Weights of a small contrastive image-text model.
Model: 15.5M parameters, 32-pixel images, encoder arch gmlp, encoder patch size [4, 4], encoder width 160, text encoder width 384, text encoder layers 8, text encoder norm layernorm, text encoder activation squared_relu.
Rows from block 4 of the image encoder, named by matrix and row number. Each number is 128 + 32 x the weight over its row's rms, rounded and kept within 0 to 255. All counts start at 0. Numbers have three digits each. After the name is the row's rms in percent of the matrix's.
# f: spatial gating (encoder.blocks.4.mixer.f.weight, 64x64), inputs 0-63
f.0 094:182084106058085087118132073043068067069097099114068089090104103101102128079097098084096099104120099111113091089117123144107127115113103125134131119089117131115121120124114101110106101114118128
f.1 093:113150080066088123124157065012056050076107104134077056095082104111104131104086121111089110129119126089122122126117127154113102121128131126132152139098108123130141114135134108121127123112124128
f.2 099:086080144046081122137162077073015058068085112128081114055073077109108117122107082117130133117125120135128125145149127135150130109124154132133129131130131139130135132165134136122128134131142151
f.3 099:133102065129059090116152107072049005048074092109099100105052103115113125131157131096136150129125136129126117133129142144146138139118156146118140149135146131137141135149157140125123132134141161
f.4 092:133093104057124047091138110091087057009039090100104127112108045105098119136132131127081127132124129157144134122144134123138151133132126148145140146147130132109145135147141138122136134129141143
f.5 095:155113111086060154072090100090068071049039046058082110102106109060098104126142114139123090132120126140146136121103121152129136129127135097143141129151142137133120155142141124132130129110129131
f.6 097:161118111103078080190098130104087066052065037070137099100099080089046090121125113086092099084103135117125112115110089126136124147117116139121142133131124131121135133125139136150125129124104120
f.7 102:158117109083072067069201133112089077063075059066132107097109097089090061121122119090100103106068129109102108108108102089127115123114091113137114125117121094106120125121123117122135124117119127
f.8 103:158161148130125137140160141052060080090098100124056040056073082092114119063082085081075104102129089118116101095099128131108122125127114122130136109112118127132119121140125118116133125129129124
f.9 102:128151155125132152154175053116039068098119109129065031074063086103121128104050087084112111109107129091113132127144123146138108135136123114129142149125143128130134121166114106142121149128143150
f.10 108:148133133138148154155160098037128034061096126136092086024044058110109108101128075106117123120119129132096131128135125137128134116128123129122154137137133122135134156168119127143139149149151157
f.11 112:166147123124137144155161142092022117021057099115138111061032059081121110130129117081113130142135147148133117127145144142127141131120152135130150151151140108131142140153137128139115133132126160
f.12 100:166143138127109150152155138116083022104000095118116093106062033057094123109115128118100119109133135127141108092132145140140144150155129122144149135142129126117147138129138134126122125130136143
f.13 097:158159146153133129142156132119096080033127044090106099081071073023075113115118097124116065097111137151118136127093140126159142143132138097126136169146143126155122142144162145134127141120150142
f.14 102:175165135146120121143145129099112100063040130091114096102073047057024086128088104074083117072101119111119122115133091123146130126143127128110142131152137145145148134146137135113133128114128126
f.15 109:162147149137142158163156133117105082078082058151115110102085073073055055131112119104114089069042141123107118090105084071124131119116090096106094129146119112104110133115127130119118128117126126
f.16 112:124163164145141146155165111143135122141139122134125058062079078107112129050049045067072086112120066107101105097092120134082111115103092103125133100138134123104128124138098115131137132126123138
f.17 106:154121177169160160132156101110129135127131133143024117039076087104121119072023056093091097097108098064129119107105119131119114126133124128139124137146122122139130144141123133148132125131131141
f.18 108:165154135152156140129147147138097133125137139153117050120019058093118124099075020051066104106111122098076123128130111122157143108122142147127138146142118135132137132145137130120142130149127150
f.19 107:174141157136150128149161157148118092115121152145139083026136020065126138124108088014054094113122127131119095107127140142139145125122118129149130155145143128147141131133151139138114126149141125
f.20 110:141140152157130156163154142141142124088112140145138110066016131006097141116108098060050054111121131124126126090115127133145153146133114127141144132163133121109122136149151150124141125132144145
f.21 108:150168161175157141166152130117132131099099131125133124082068019119037086123114092093063025071097124137132130125084131124129139140126144126148133157137140125142119139144143141142122125115128132
f.22 102:155138155154149161151171127153140136131127100114139125121070072048116054123099109099072064000084134115115125130138051115143140132132122142098132143140125147140124125134119144131133138118115139
f.23 103:159154153151144157153148143144121134143131124108120103089094064050060131129088098088078058063044132119086089099109095057125108108125110110114075133135105120118130122091140128119121117116129105
f.24 104:138160151148140145145138093154134146132153140137079121092107120112115139122027046068092100109101033058074100088119115093064112124102094115119123089128126116142130130134094134122133140143139148
f.25 111:156134163159170152137124138100166166158148145137095074123135138136141150051116025068104119123134064028074091096109112120103063118104123129127144129101135133128139150143116122147131141135136144
f.26 106:142154127165168140140148139150137162144149140129136110071112120126139147119038146017080104132152126077024049067117138125130120075115122123126124137131110136135142141143152135126146125141147132
f.27 107:168155145125163153145136164152145118156141143136146119108088101110138149136080040120003079132136132110081023062093114133135131115101105131148134136136118123154149139130143131147119142152136155
f.28 106:148174149150130166148148142148153145130142155149160131122103076112130136132114061029113004083138123125102080038065095118136129127124106123119161147141135131128128150132135127146134128146139121
f.29 102:137136142162167133149142144142132154156124148144147127143125094084110129134112095067020123037111138124108080065015071100137106134123128093104132135142155135128136141137149152140147127139153144
f.30 105:134135130140149152152166126158147151170148107137134147150136121117080092131123122088075029094043118116107098086064022064129126122134138131069115133144161138144148116131131145133140133139101117
f.31 107:167142149143149157151131145152134131154132153119136125128112104122117091110084102085058038046120115099098092070082048040131126116106098101112060144127116115128123126098142131130126130123127110
f.32 108:145163148136159135141142127160141141142141141160113144145123135116117157085091093089093106133128112018026059093112117112043081094090105104118138072113136135139130130131082107126140128106123121
f.33 098:159136144157164137127130143124158168138131157150130103146151145133132141102062100104110129149152032132026062103108123129088027062095112137104141117077119128138116110142124115151138131142134138
f.34 104:171127134145151151130138156158132155158136149138157154105137143143147147127078082097122129126141092026121012072103119139115092028078087114117133142122085130136136147141148146120138131137144144
f.35 102:145165133136133152148148155162149118140142150148146127144122158162144150139119093071081128119152119095027115000083095140129101090046063101102132142129128110127128128130138141147122135150141132
f.36 101:144142151159121133162141156162153135128149152154154140139129107139137143141132125094075120124132150130080000120020092127140107082092035072114122141122134139088112141139130145135147129146145133
f.37 099:135146155139141135150149137128149159177145155146151130155154155107146145139136121112093075116128130120094082020137023102127128086101069032071113134135128117114081124139146154135136137125136134
f.38 104:120158141147163150158155128130142142163165127144152139153144164130103129136136125132108099088092109119120081061039127018125117105103085059033088140129124128094111092116141142136119126143119128
f.39 099:159142132135134151156174150145130141156150159124150140121120131133130106135134119098096084101064114113105074059045029118120102123100099077062045132128132107121104102068134130135118123126122114
f.40 104:145166159164151149134163130148148132140154138157114132143114142118128147086121122114127107135145068073063074086121125115114037049056083115114139049085092106112125125124079101108112132121111121
f.41 102:149157164164150156133139145137159129140133128128128132155143135145149124115073127130128140146136051058075077117126122120022122032060088110105132093071083121110110130143118103126117137140145151
f.42 088:159142130161121139139144156141144172168141150131158174130165139120141138133141105118124138143117126089054097081118130149097051124009047084135120110104056079109102122143145136110130133117130140
f.43 101:143153163149127132137147144142141131138136152134155145162149150158145152134142139085126144130141131115084044081104121145128075032127012081115129133112095064088085106132171140132088123123140137
f.44 095:125140150136124130142150144142159137135147139142148146146148114167134149133161151127090123136153139128084082070065114142141109073009138044098121134115094068046077128141136157129120105146130148
f.45 096:142141131156130122152157142128159154184139167137133144153151165142136145138131146144137085137148147137100084068062114112158118099060020144044100135135108108089050097122125142126119125084114143
f.46 098:134130127168161150148146129123142143168154143143137133155140155142126124147149134130141122071123130131115098100077059086129122108086088041122020134139127118091081045062149141123128134121078121
f.47 097:174140126161155156170162160147142132134147154139152128131130116144158117124105110124117107128087133114095089079056062057120109105085077051042122120103127123109097094062142125123135131126098077
f.48 100:168172136152154155134168163155129126134133122140151120137122128139140155109146107096122114119135081107113081113105116128053081050068082094129151141057066074090102089126069088083105114099115122
f.49 088:149149167128125150137164163140152144159129127133149137184146152157157146130128142121129136154144112085107100108110146127095038085061111120120118040137064057090111105137059070094102133111112130
f.50 082:145133135174132148143136139136147149143178152154167147126134133149143114145178119149138131152149126106090122120119133126127088042058100100114122075054135024062087114120104114095098070117146148
f.51 088:138134147152153153126158148151158135165148137151150130134137169142149133156144165101151130132143148148129077123139125128132110070046060104140129110079039146023080099136110120088075100103132147
f.52 097:132140156129138138153152153157146152148145113131132158139157151171154156129135142140128146139129133167138116089128130126140131100056048089117128128116065033132029092118149127089081065074136150
f.53 085:113119130151136149154140138153147165162140133154139151137121144116156164136152138124168120161145107128133126112097131134152102081097055078064120126128088055047155042082157129123082076066106131
f.54 091:138133150151151161153153114127111154153143122140158153134125134163124136145164149131122136131158127146126112092114079129137126099102083066059079127099080090073070129026128127129113112074043084
f.55 105:167127137147145145179162167133135132136145144140160138133134129131139127142129118113129124129132138137107109083093094106149117108096084050044073127111110096066063024123132125112104102104079065
f.56 094:166155123134124125131152144148135125132152140162143128107141154126141152127132130133126119140143108105102123120123119128072110116104128101132136066042052090088090114124128039032063061087098108
f.57 100:150156160148141147120130160158159132143138146144162156132132130132134143129131149127125134143152137139113119122142128145097105119111105117153123086069040055067097113126029109049055073090099113
f.58 100:149154135143134153145172149133133136147142134146139153151131135139125153153160145140139138148136144144119129131125124149125124089094128115115121097063042055086105110133048027122065061083097079
f.59 085:158130148131127140127131130152156155143176140158139171132129134146155166148148136124123137154163139146115118130139148156129139101092120137147143115086091054069105095140097045024135048071071103
f.60 085:143156151141164142147154139170147135139144157158128136135135117146144141161161142130131143147154155127130119101133138129141128131114090114154137110130107063055101094090077054059037129043074075
f.61 098:130127130134130139145146146162149133144159160146119132163131131131151167141155148134130127154147150130121106111107159141140134121098078087145141126126117076067075095076104092101067051111026029
f.62 095:156145136152139143157163138140161133139142146179135149139154129143143147137129120142125124150148159148138132121100126155150140104121092086109125144116102078071064079077114093070073076050120012
f.63 089:149127131134121141139145148135151122136138134150147140145148127136114141156132124122122122140132145125118115121115116116135130132100100088078102134120095105071072056052113079080065058025035117