config.yaml
encoder_arch: "gmlp"
model: "contrastive image-text model"
dataset: "regions of photos with short descriptions (Visual Genome)"
train_examples: 203450
image_size: 32
crop_scale_min: 0.5
horizontal_flip: true
translate: 0.06
tokenizer: "word"
vocab_size: 6471
loss: "softmax"
embed_dim: 384
encoder_norm: "layernorm"
encoder_mlp_ratio: 2
encoder_layer_scale_init: 1.0
encoder_drop_path: 0.05
encoder_patch_size: [4, 4]
encoder_conv_stem: false
encoder_layers: 12
encoder_width: 160
text_encoder_causal: true
text_encoder_width: 384
text_encoder_layers: 8
text_encoder_norm: "layernorm"
text_encoder_norm_position: "pre"
text_encoder_activation: "squared_relu"
text_encoder_mlp_ratio: 3
text_encoder_head_dim: 32
text_encoder_fused_qkv: false
text_encoder_bias: "none"
text_encoder_qk_norm: false
text_encoder_layer_scale_init: 0.01
text_encoder_parallel_block: false
text_encoder_dropout: 0.05
text_encoder_inner_norm: false
text_encoder_positions: "sincos"
residual_init: "none"
optimizer: "ademamix"
lr: 0.00032
beta1: 0.8
beta2: 0.98
eps: 1e-10
beta3: 0.999
alpha: 2
grad_clip: 3.0
l1_shrink: 0.003
steps: 8200
batch_size: 512
epochs: 20.6
lr_schedule: "poly"
final_lr_fraction: 0.01
warmup_steps: 240
weight_decay: 0.3
Rows from block 6 of the image encoder, named by matrix and row number. Each number is 128 + 32 x the weight over its row's rms, rounded and kept within 0 to 255. All counts start at 0. After the name is the row's rms in percent of the matrix's.
# f: spatial gating (encoder.blocks.6.mixer.f.weight, 64x64), inputs 0-63
f.0 106 [ 99 122 134 116  60  59  43  15  94 135 137 140 118 104  91  69 110 139 180 153 118 115 118  78 108 111 154 121 123 114 113  97  93 136 139 137 115 119 121 106 102 119 121 124 111 126 119 101  64 112 126 128 129 123 128  93  65 112 127 122 121 135 103  65]
f.1 092 [ 63 124 162 160 113  65  38   0  83 141 125 114 128  99  81  72  79 106 116 122 118 110 100  92 100 106 132 119 125 110 120  92  91 123 133 132 123 112 135 115  85 124 135 125 119 119 117 101  99  92 111 132 123 119 120 115  85 104 110 104 121 130 135  85]
f.2 085 [ 43 137 162 219 158  97  59   6 102 121 127 126 111 107 104  64 126 108 122 122 106 113 106  97 118  85  96 121 101 110 112 130 104  92 142 131 133  97 126 116 121 118 101 116 126 108 110 107 102 131 108  98 105 109 128  90  99 130 107  89 115 113 119  94]
f.3 082 [ 36 123 181 163 209 142 110  37  80 139 126 162 136 126 130 107 102  84  97  87 107 110 126 106  84  90  82 102 118 112 104  99 108 108 105 118 130  97 138 119  90 108 105 113 111  85 109  82  96 119 111 119 116 109 118  90  89  99  93 113 127 109 111  93]
f.4 080 [  6  94 135 182 177 156 115  14 101 135 114 147 147 112 141 125 104 120 115 103 114 120  82  92 110  96  93 112 137 109 109  97 106 108  97 113 117 105 108  90 112 124 103 102 151 105 102 103 134 124 101 126 124 123 133 101  60  96 108 111 120 106 114  93]
f.5 077 [  0  97 113 141 206 173 142  11 101 108 101 104 131 142 118  79 122 111 117 136 128 120  82  98 106 108 100 114 122 116  83  89 118 123 117 118 130 128  86 114 101 134 111 131 109 106 111 115 107 114 117 116 115 118 129 125  96 113 107  93 117 105 124  87]
f.6 091 [ 12  61  71 115 151 155 131  54  63  85 102 110 129 148 112  64 104 117 118 129 130 127 103  84 118 113  93 121 121 133 118 113 123 124 112 135 127 140 120 103 113 115 138 114 111 110 120  93  87 104 116 118 129 120  92  86  83 115 116 118 108  87  81  62]
f.7 101 [  0  52  56  71  86 135 138  94  64  91 106 104 135 145 137 102 119 113 110 131 138 158 123 101 105 107 103 125 137 140 143 113 111 118 118 130 122 132 143 116  93 132 112 127 120 120 128 109  74 119 124 123 119 127 104  86  74  99 125 128 139 126 107  58]
f.8 106 [ 69 108 105 108  88  87  79  41 117 149 129 126  89  83  77  48 114 144 163 134 115 102  87  60 118 140 167 153 119 101 119  82 101 151 165 161 145 127 112  95  87 139 125 136 139 120 106 104  87 108 110 110 112 121 117 102  66 106 119 108 111 117 112  80]
f.9 084 [ 31  84 114 123 136 126 106  44 104 168 192 158 112  86  74  48 103 152 131 162 109 111 107  91  97 119 106 136 112 106  95  98  75 108 109 110  86 106 110 102  83 142 137 130 106 113 108  98 121 145 136  98 109 104 129 103  86 123 125 129 106 108 129  85]
f.10 092 [ 38  75  94 128 131 131 100  84  64 142 171 207 186 151 109  55  99 145 166 166 127 134 120 107 115  90 110 125 103 123  96  88 101  92 110 110  90 106 121  98  86  99 103 111 112 112 126  98  99 127 136 122 111 113 117  98  78 126  91 111 107 115 104 105]
f.11 093 [ 67  82  99 107 134 126 127  85  66 122 178 181 212 159 118  66  90 139 143 184 143 136 132 111  96 103  93 110  85 103 112 111 114  99  70  92  84  87 121 102  71  90  92 114 113  95 131 118 103 117 113 116 117 102 102 105 108 118  96 114 113 106 113 123]
f.12 098 [ 64 104  99 112 126 101 104  62  68 143 153 199 185 162 106  45  96 137 117 163 187 134 114 102 115 122  96  96 101  96  94 113 116 130 100  93 101  83  91  98 107  82  96 103 132 115 131 100 111 105 121 101 105 107 103 103  70 116 107 124 124 116 121 110]
f.13 098 [ 76 109 126 115 129 106  86  50  66 106 147 166 218 173 160  57  93 117 124 146 156 164 118  86 102 117 115 129 104 110  86  90 104 108 107  94  98 113 103  94  90 146 116 109 109 121 113 107 105 110 133 121 127 133 101  99  66  91 109 104 101 110 107  85]
f.14 091 [ 78 116 126 127 122 128 105  33  63  79 122 123 165 227 172  82  61 117 114 136 143 139 150  71  89  97 111  98 133 114 113  79 110 139 126 113 119  93 117  95 108 136 132 111 114 133 117  87  94 121 117  96 104 140 134  85  93 114 112 106 121  95 107  94]
f.15 112 [ 42  69  91  97 127 121 108  75  43  50  54  76 117 145 141 119  79  86  95 117 137 158 145 125  86 100 105 119 149 160 139 110 101 120 118 141 148 157 141 117 110 117 101 113 124 146 143 114  93 125 119 118 110 131 127  99  87 102 102 116 118 105  99  71]
f.16 117 [ 63  82  89 113 108 119  86  58  87 121 139 124 123 103  92  58 138 159 174 141 114  88  84  37 117 137 165 166 125 103  94  79  90 138 164 154 127 122 113  87 108 138 138 146 128 116 114 109  96 119 122 126 118 103 110 101  63 108 106 112 108 105 100  84]
f.17 086 [ 66  89 110 100 116 104 101  97  50 135 163 125 121 124  85  97  76 159 210 164 119 118 115  70  76 144 146 153 139 124 103  75  64 140 116 117 117  92 109  77  63  98 111 115 104 112 126 114  84 118 131 109 115 118 115 112  86 114 127  98  98 114 105 105]
f.18 102 [ 68  73  82  91  96 100  92 102  84 115 151 158 133 133 114 113  34 142 174 208 176 133 140  86  89 123 171 162 134 138 113 102  80  91 116 108  96 107 103  98  83  86 109 115 115 113  95 102  96 100 114 108 123 111 116 101 114 111 120 116 113 109 108  93]
f.19 099 [ 99  87  94 113 111  87 105  71  90 117 135 149 125 101 122  80  80 135 193 172 193 167 134 100  84 129 125 185 142 146 114  99  92 102  85 122  86  82  87 107  94  82  81 111  89  86  94  93 105 116 100 118  99 100 106 115 109 108  99 121 116 105 111  94]
f.20 097 [ 97  86  67 120 120  93  85  88  93 114 111 140 171 123 107  82  91 118 148 215 188 168 135  91  99 120 111 160 174 128 110  92  77  98  90 104  97  95 105 105  96 102  88  79  99  79 100  95  92 110 118  99 110 117  82 110 112 124 129 118 125 115 115 105]
f.21 105 [ 99  97  91  92 108 104 102  92 100 117 130 150 136 149 104  65  85 121 153 184 213 173 150  55 117 107 146 135 158 170 105  71 111 111 118 117  93 124  76  77 118 118 109 115  90  97  85  80 102 108 104 114 110 118 103  86 105 121 123 116 121 103 106  78]
f.22 094 [ 81  90 102 113  77  75 101  57 112 112 132 138 124 133 140  52  71  95 129 128 175 222 166  92  66 107 131 126 163 144 154  92 121 108 104 109 124 113 138  87 114 124 105  92  91 108 123  97 108 106 119 125 111 124 121  88  82 105 112 122 114 125 107  76]
f.23 115 [ 88 106 111  86 117  90  81  46  73 103 109 118 138 145  99  96  38  58  77  86 129 154 160 129  65  96 102 134 158 166 150 127 103  95 108 113 137 166 137 108 111 122  97 111 126 147 138 110 102 124 124 113 134 135 104  97  90 103 111 104 112 106 104  71]
f.24 105 [ 47  71  80  82  86 109  93  71  70 116 123 144 112 112 116  86 103 125 157 134 119 112 116  67 118 152 162 149 108 102  96  33 132 155 176 157 135 103 115  80 100 118 149 135 120 106 128  89 107 124 132 148 110 101 118  86  83 110 121 115 112 125 111  83]
f.25 091 [ 64  94  95  84  95 109 118 112  78 111 117  97  92  94 108 105  79 173 149 135 130 127 123  97  87 187 200 148 150 121 101  59  93 163 156 139 141 107 116  82  59 109 130 112 115 117 119  97  79 120 108  97 112 107 117  91  76 106 115 104  97 119 125  90]
f.26 096 [ 74  99  95 111 104 109 110 103  99 104 138 118 111 100 114 114  70 116 168 143 142 124 132  98  65 164 181 217 162 148 117  76  75 129 155 134 141 138 122  96  80  87  94  99 103  92 111 103  72  83  99 100 117 128 125 100  76  94 116 116 110 109 105  86]
f.27 099 [111 118 100 111 121  79 104 102  95 109 105 115  99  98  97 111 102 105 140 168 144 115 114 109  66 128 202 189 205 154 124  89  76 105 125 180 124 109 120  94  88  84  82 102 101  94 107  85  91  92  89 108  97  93 111  95 101 113 110 121 110  90 121 101]
f.28 100 [112 117 114 110 115 104 116  97  81 105  99 106 115 112 117 102 113 133 136 145 166 146 116 101  91 127 170 216 183 189 113  67  92 106 106 152 167 129 101  68 106 105  99  93 105  63  98  84 106 109  89 104  92  87  91  89 117 110 100 107 106  96 110  97]
f.29 101 [111  97  99 101 103  92 100  87 108  95  97 105 106 127 115  80  99 117 116 114 153 176 122  87  84  95 164 180 219 169 145  78  70  93 111 140 152 162 118  76  83 115  99  87 117 124 109  84 108 119 100 120 102 107 108  96  96 108 131 109 113 103 100  74]
f.30 089 [100 115  97  95  95 105 112  62 122  97 110 116  93  92 139  77 102 115 125 138 142 168 157  68  71  86 113 142 164 191 180  96  95 115  90 120 158 163 167  68 105 116 110 109 127 114 115  71 115 102  94 115 105 107 128  91  78 105 103  99  97 100 113  84]
f.31 101 [ 79  92 101  89 101  91  70  58  96 116 117 114 128 137  96  85  64 105 121 110 183 148 126 100  64  94 118 128 161 170 160 120  87 111 108 125 147 172 141 128 114 129 113 118 151 158 125  87  82 100 107  98 119 130 110  79  76 108  97  95 102  94 104  73]
f.32 098 [ 43  87 106 110  96 116  97  78  75  96 111 123 104 108 116  92  92 118 133 135 117 104 114  66 114 137 153 171 138 106 113  71 134 153 160 143 134  88  75  53 110 148 165 139 117 112 103  79  98 102 126 146 128 115  90 107  69  98 115 109  98 113  91  76]
f.33 096 [ 62  93 118 129 130 127 118  83  76  99 107 113 111 110 113  86  81 128 124 117 121 108  93  69  94 163 142 150 164 132 119  70  84 182 181 146 127  95  89  67  87 145 155 122 126 112 114  96  67 103 109 103 115 108 114 110  58 106 110 113 101 107  90  83]
f.34 091 [ 98 111 119 136 120 122 107 107  94 115 128 124 104 108 106  99 100 108 127 103  93  93 119  95  93 143 170 149 122 132 136 110  58 169 179 200 154 128 136  91  76 111 155 137 141 129 116  90  63  91  97 103 102  99  99 116  60  72  84  92  95  76  96  79]
f.35 093 [109 113  98 122 134 111 117 110  76  96 114 115  95  87 103 103  81 105 114 121 120  96 102  98  94 127 141 155 148 129 126 116  74 130 180 187 181 144 125  93  66  98 124 150 129 122  98  70  70  86  87 117  96 104 106  97  87  84  74  91  87  94 106  78]
f.36 088 [108 118 121 120 140 116 113  95  96 107  89  95 115  86 102  98 105 120  93 110 139 102 115 106  95 128 133 153 162 133 117  91  73 137 159 226 170 186 113  61  96 112 124 112 143 119 110  69  92 103 121 101 104  84 101  89  87  94  96  88  99  83 106  82]
f.37 094 [112 115 105 112 102 133 129  77 118 117 112 105 102 119 107  60 109 109 119 105 106 141 100  72  99 125 132 140 162 176 127  88  95 121 139 166 208 173 151  50 105 116 137 140 129 142 111  66  99  88 113 119  94 128  97  74  90 104 110  85  86  94  85  76]
f.38 096 [103 111 111 100 102 117 105  71  98 111 113 103 100 124 129  82  83  80 122 118 113 116 126  89  94 109 116 145 151 162 148  99  67  92  99 128 155 200 166  83 100 113 100 139 141 155 164  75 109 112 108 122 130 112 127  83  78  83  88  89  85 107  90  52]
f.39 109 [ 70 110 111 113  97  99  92  65 105 107 115 113 102 124 113  69  86 111 113 118 135 141 108  72  87  97 103 153 156 159 137 115  36  87  94  99 156 155 168 133  91 126 113 124 163 153 152 111  78 117 113 123 125 133 119  95  67  94 101 116 108  93 117  55]
f.40 106 [ 50  81 117 123 107 118 104  77  69 118 119 118 135 115 121  91  88 115 136 115 130 113 118  78  93 122 154 159 135 127 123  61 110 130 147 178 145 128  95  61 131 146 140 150 122  85  86  63 119 129 140 139 112  95 106  84  55  87 110 134 123 110  91  61]
f.41 105 [ 63  88  92 125 118 125 105  92  86 131 125 107 105 115 122  97  85 118 115 113 104 113 112  83  91 139 124 142 109 124 108  75  86 167 149 145 127 123  95  80  81 167 177 150 105  89  92  56  71 139 151 147 127 111 101  91  56  92  89 123  95 109 100  80]
f.42 099 [107 122 122 127 126 125 121  97  96 125 126 107 129 127 114  93 100  98 129 107 106 103 112  97  94 119 129 123 116 127 120  76  92 161 158 136 125 121 118 102  51 144 164 201 154 116  98  77  47 119 130 153 160 126 108  84  40  83  80 114 114  99  83  55]
f.43 106 [ 92 121 113 128 124 115 129  95  99 103 125 129 122 122 113  86 106  95 105 118 108 105 107  90  94 113 123 127 103 109 110  96  83 137 155 178 129 125 129 118  62 128 174 150 178 144 103  60  60 104 123 134 139 132 108  82  56  91  70  85  86 110  82  51]
f.44 105 [ 91 124 105 120 130 102 121  90  99 113 123 112 130 122 106 106  83 111 109 106 137 107 121 108 101 107 113 130 137 115  99  83  94 127 139 158 165 155 119 101  49 106 154 177 147 172 125  53  92 102 117 127 119 112 105  67  70 102  95  76  70  91  82  48]
f.45 096 [ 95 119 125 131 131 114 117  90 102 126 129 107 118 117 109  71  99 104 113  98  95 138 108  87 100 105 118 105 103 143 107  71 103 110 107 115 137 144 132  83  73  94 125 142 177 162 150  38  99 118 123 143 136 128 110  52  76 105 108 102  97  71  71  52]
f.46 093 [ 87 115 106 104 107 107 101  58  77 108 120 108  91 109 141  96  94 100 124 134 113 120 130  96  93 110 134 121 132 110 127  85  79 100 124 126 137 145 152 119  71  80  79 113 159 184 157 102  93 115 108 117 142 142 140  78  70 102 110 121 112  94  88  17]
f.47 107 [ 67 112 122 106 106  78  82  69  85 121 111 116 105 113  92  74  90 111 111 128 132 120 107  73  96 103 115 125 158 142 122  95  65 103 116 120 154 155 159 100  76  94 100 109 157 141 155 128  74 120 117 136 157 166 150 117  44  95 106 114 118 119 116  53]
f.48 112 [ 47  87 107 110  93 101  95  65  71 109 115 118 113 111 126  87  83 117 127 118 113 116 117  77  92 130 145 129 128 108 122  81 107 132 159 139 121 107 118  75 100 138 152 159 142 113 113  72 139 141 141 145 125  97  87  44  71 119 134 139 122 101  85  50]
f.49 102 [ 63  80 109 118 114  91 114 104  75 126 107 108 108 101 119  94  94 112  90  88  96 103 126 108  78 111 120 122 109 106 113  83  96 126 106 106 132 127 104  88  97 147 133 150 145 103 117  75 103 172 165 132 108  95  93  64  37 130 133 121  99 106  95  48]
f.50 098 [ 73 102  96 106  87  95  92  87 103 127 106 116 121 119 119 102 115 119 107  97 111 119 125  99  76 108 107 126 111 110 109 109  92 120 128 125 121 119 117 113  83 158 152 150 142 117 114  81  45 150 136 167 142 102  94  52  16  97 111 125 124  95 103  67]
f.51 098 [ 80 116 118 120 123 125 112  92  95 125 107 128 118 128 127 101  83 107 106 124 110 113 115 108 104 104  98 130 113 107 104 104  99 129 111 145 127 111 120 100 104 146 141 168 144 147 131  70  39 119 145 155 166 142 122  53  12  92  96 105 108 103  95  44]
f.52 110 [ 89 123 114 107 107 100 100  81 107 121 102 124 130 126 123  79 105 110  98 101 121 125 128  98 100 106 101 122 142 106 107 102  88 125 120 130 146 114 121  92  87 141 140 146 151 162 144  89  55 100 135 164 141 173 129  50  49  92  90 110 111  93  72  32]
f.53 103 [105 129 105  99 117 110 107  87 107 111  90  90 113 107 109 118  96 128 118  91 103 112 118  96 104 106 116  95 110 115 109  87  95 113 121 118 129 141 118 106 101 133 128 142 151 157 163 102  41  98 105 123 168 161 137  50  61  90  92 109 120 102  81  17]
f.54 092 [105 135 106  79 111 115  96  42 112 123 101  84 125  99 117 110  93  99 110  98 100 102 124  97  95  92 118 115 123 115 117 113 101 106 111 106 120 123 116  74  95 127 116 115 141 149 158  92  67  93  97 110 128 163 147  96  47 116  98 108 126 129 100  14]
f.55 110 [ 57  95 109 110 127 111  72  43  81 105 121 110 139 121 115  81  84 117 104  99 122 118 112  79  91 105 106 125 150 137 125 125  80  95 107 134 148 156 131 104  64  79 108 125 148 156 129 104  50  92 108 131 134 144 138 127  48 110 106 121 138 122 107  76]
f.56 120 [ 57 100 114 112  98 118 105  58  62 112 126 127 108 120 133  82  74  90 117 137 108 133 122  76  81 115 122 124 123 119 120  76  73 135 140 147 126 111 123  84  91 132 138 153 142 109 111  80  87 134 145 161 144 114 107  65 109 144 120 129 110  96  65  42]
f.57 106 [ 65  93  90 126 111 117 109  74  92 122  93  92 105 119 118 107  95  98 101  98 108 110  80 105  88 103  91  97  92 121 107  99  86 110 120 127 110 104 107  97  64 108 139 142 122 103 105  99  92 132 154 137 134 123 121 109  66 161 146 108  91  73  65  39]
f.58 103 [ 77  85  94 108 109 118 101  92  73 109 113 108 116 133 131 121 100 116 117 117 124 105 114 110  81  98 108 103 109  92 121 111  81 111 123 123 114 118 101 103  75 107 126 132 121 110 107  96  75 127 119 129 133 125 118  84  18 123 150 150 105 103  75  13]
f.59 110 [ 79  99 105 119 109 101 101  69  96 140 110 110 105 108 124  99 115 126 105 135 105 102 120 101 107 102 103 112 100 100 110  88 110 114 114 117 106 109 111  93 100 121 119 136 122 105 101  81  85 135 130 142 137 123 119  80  20  95 139 140 134 105  58  11]
f.60 110 [ 81 116 108  88  86  99  99  74  95 120 111 112 121 118 121 102 106 127 100 123 122 126 127  92 102 111  94 101 116 109  96 113  89 112 103 114 127 113 103 109  90 122 122 122 131 108 122  95  73 126 132 136 129 144 148  96   6  79  94 126 131 144  92  12]
f.61 108 [ 89 118 114 102 103 101  92  70  99 122 120  97 108 121 117 102  89 120  97 109  91 121 126  98  96 119 109 106 100 100 129  98 105 112  97 125 114 146 102  92  91 125 109 124 137 115 109  84  77 122 112 132 129 121 136  86  26  80  78 102 158 146 126  11]
f.62 107 [ 79 127 100  98  93  98  91  58 102 123 108  94 111 109  98  81 107 118  99 125 102 100 118  85 102 121 118 115 115  88 123  92 106 123 116 118 121 133 121  82  74 115 108 113 133 147 106  70  65 104 117 128 129 131 125  73  28  75  90  98 123 136 139  65]
f.63 114 [ 59  93 101  94  98  95  85  41  85 109 124 117 118 123 114  77 102 113 104 116 119 121  93  80  82 111 104 121 137 133 118  77  94 125 125 121 132 142 133  79  86 102 111 136 138 143 134  73  83 119 131 144 145 155 129  79  41  69  79 122 133 113 133 118]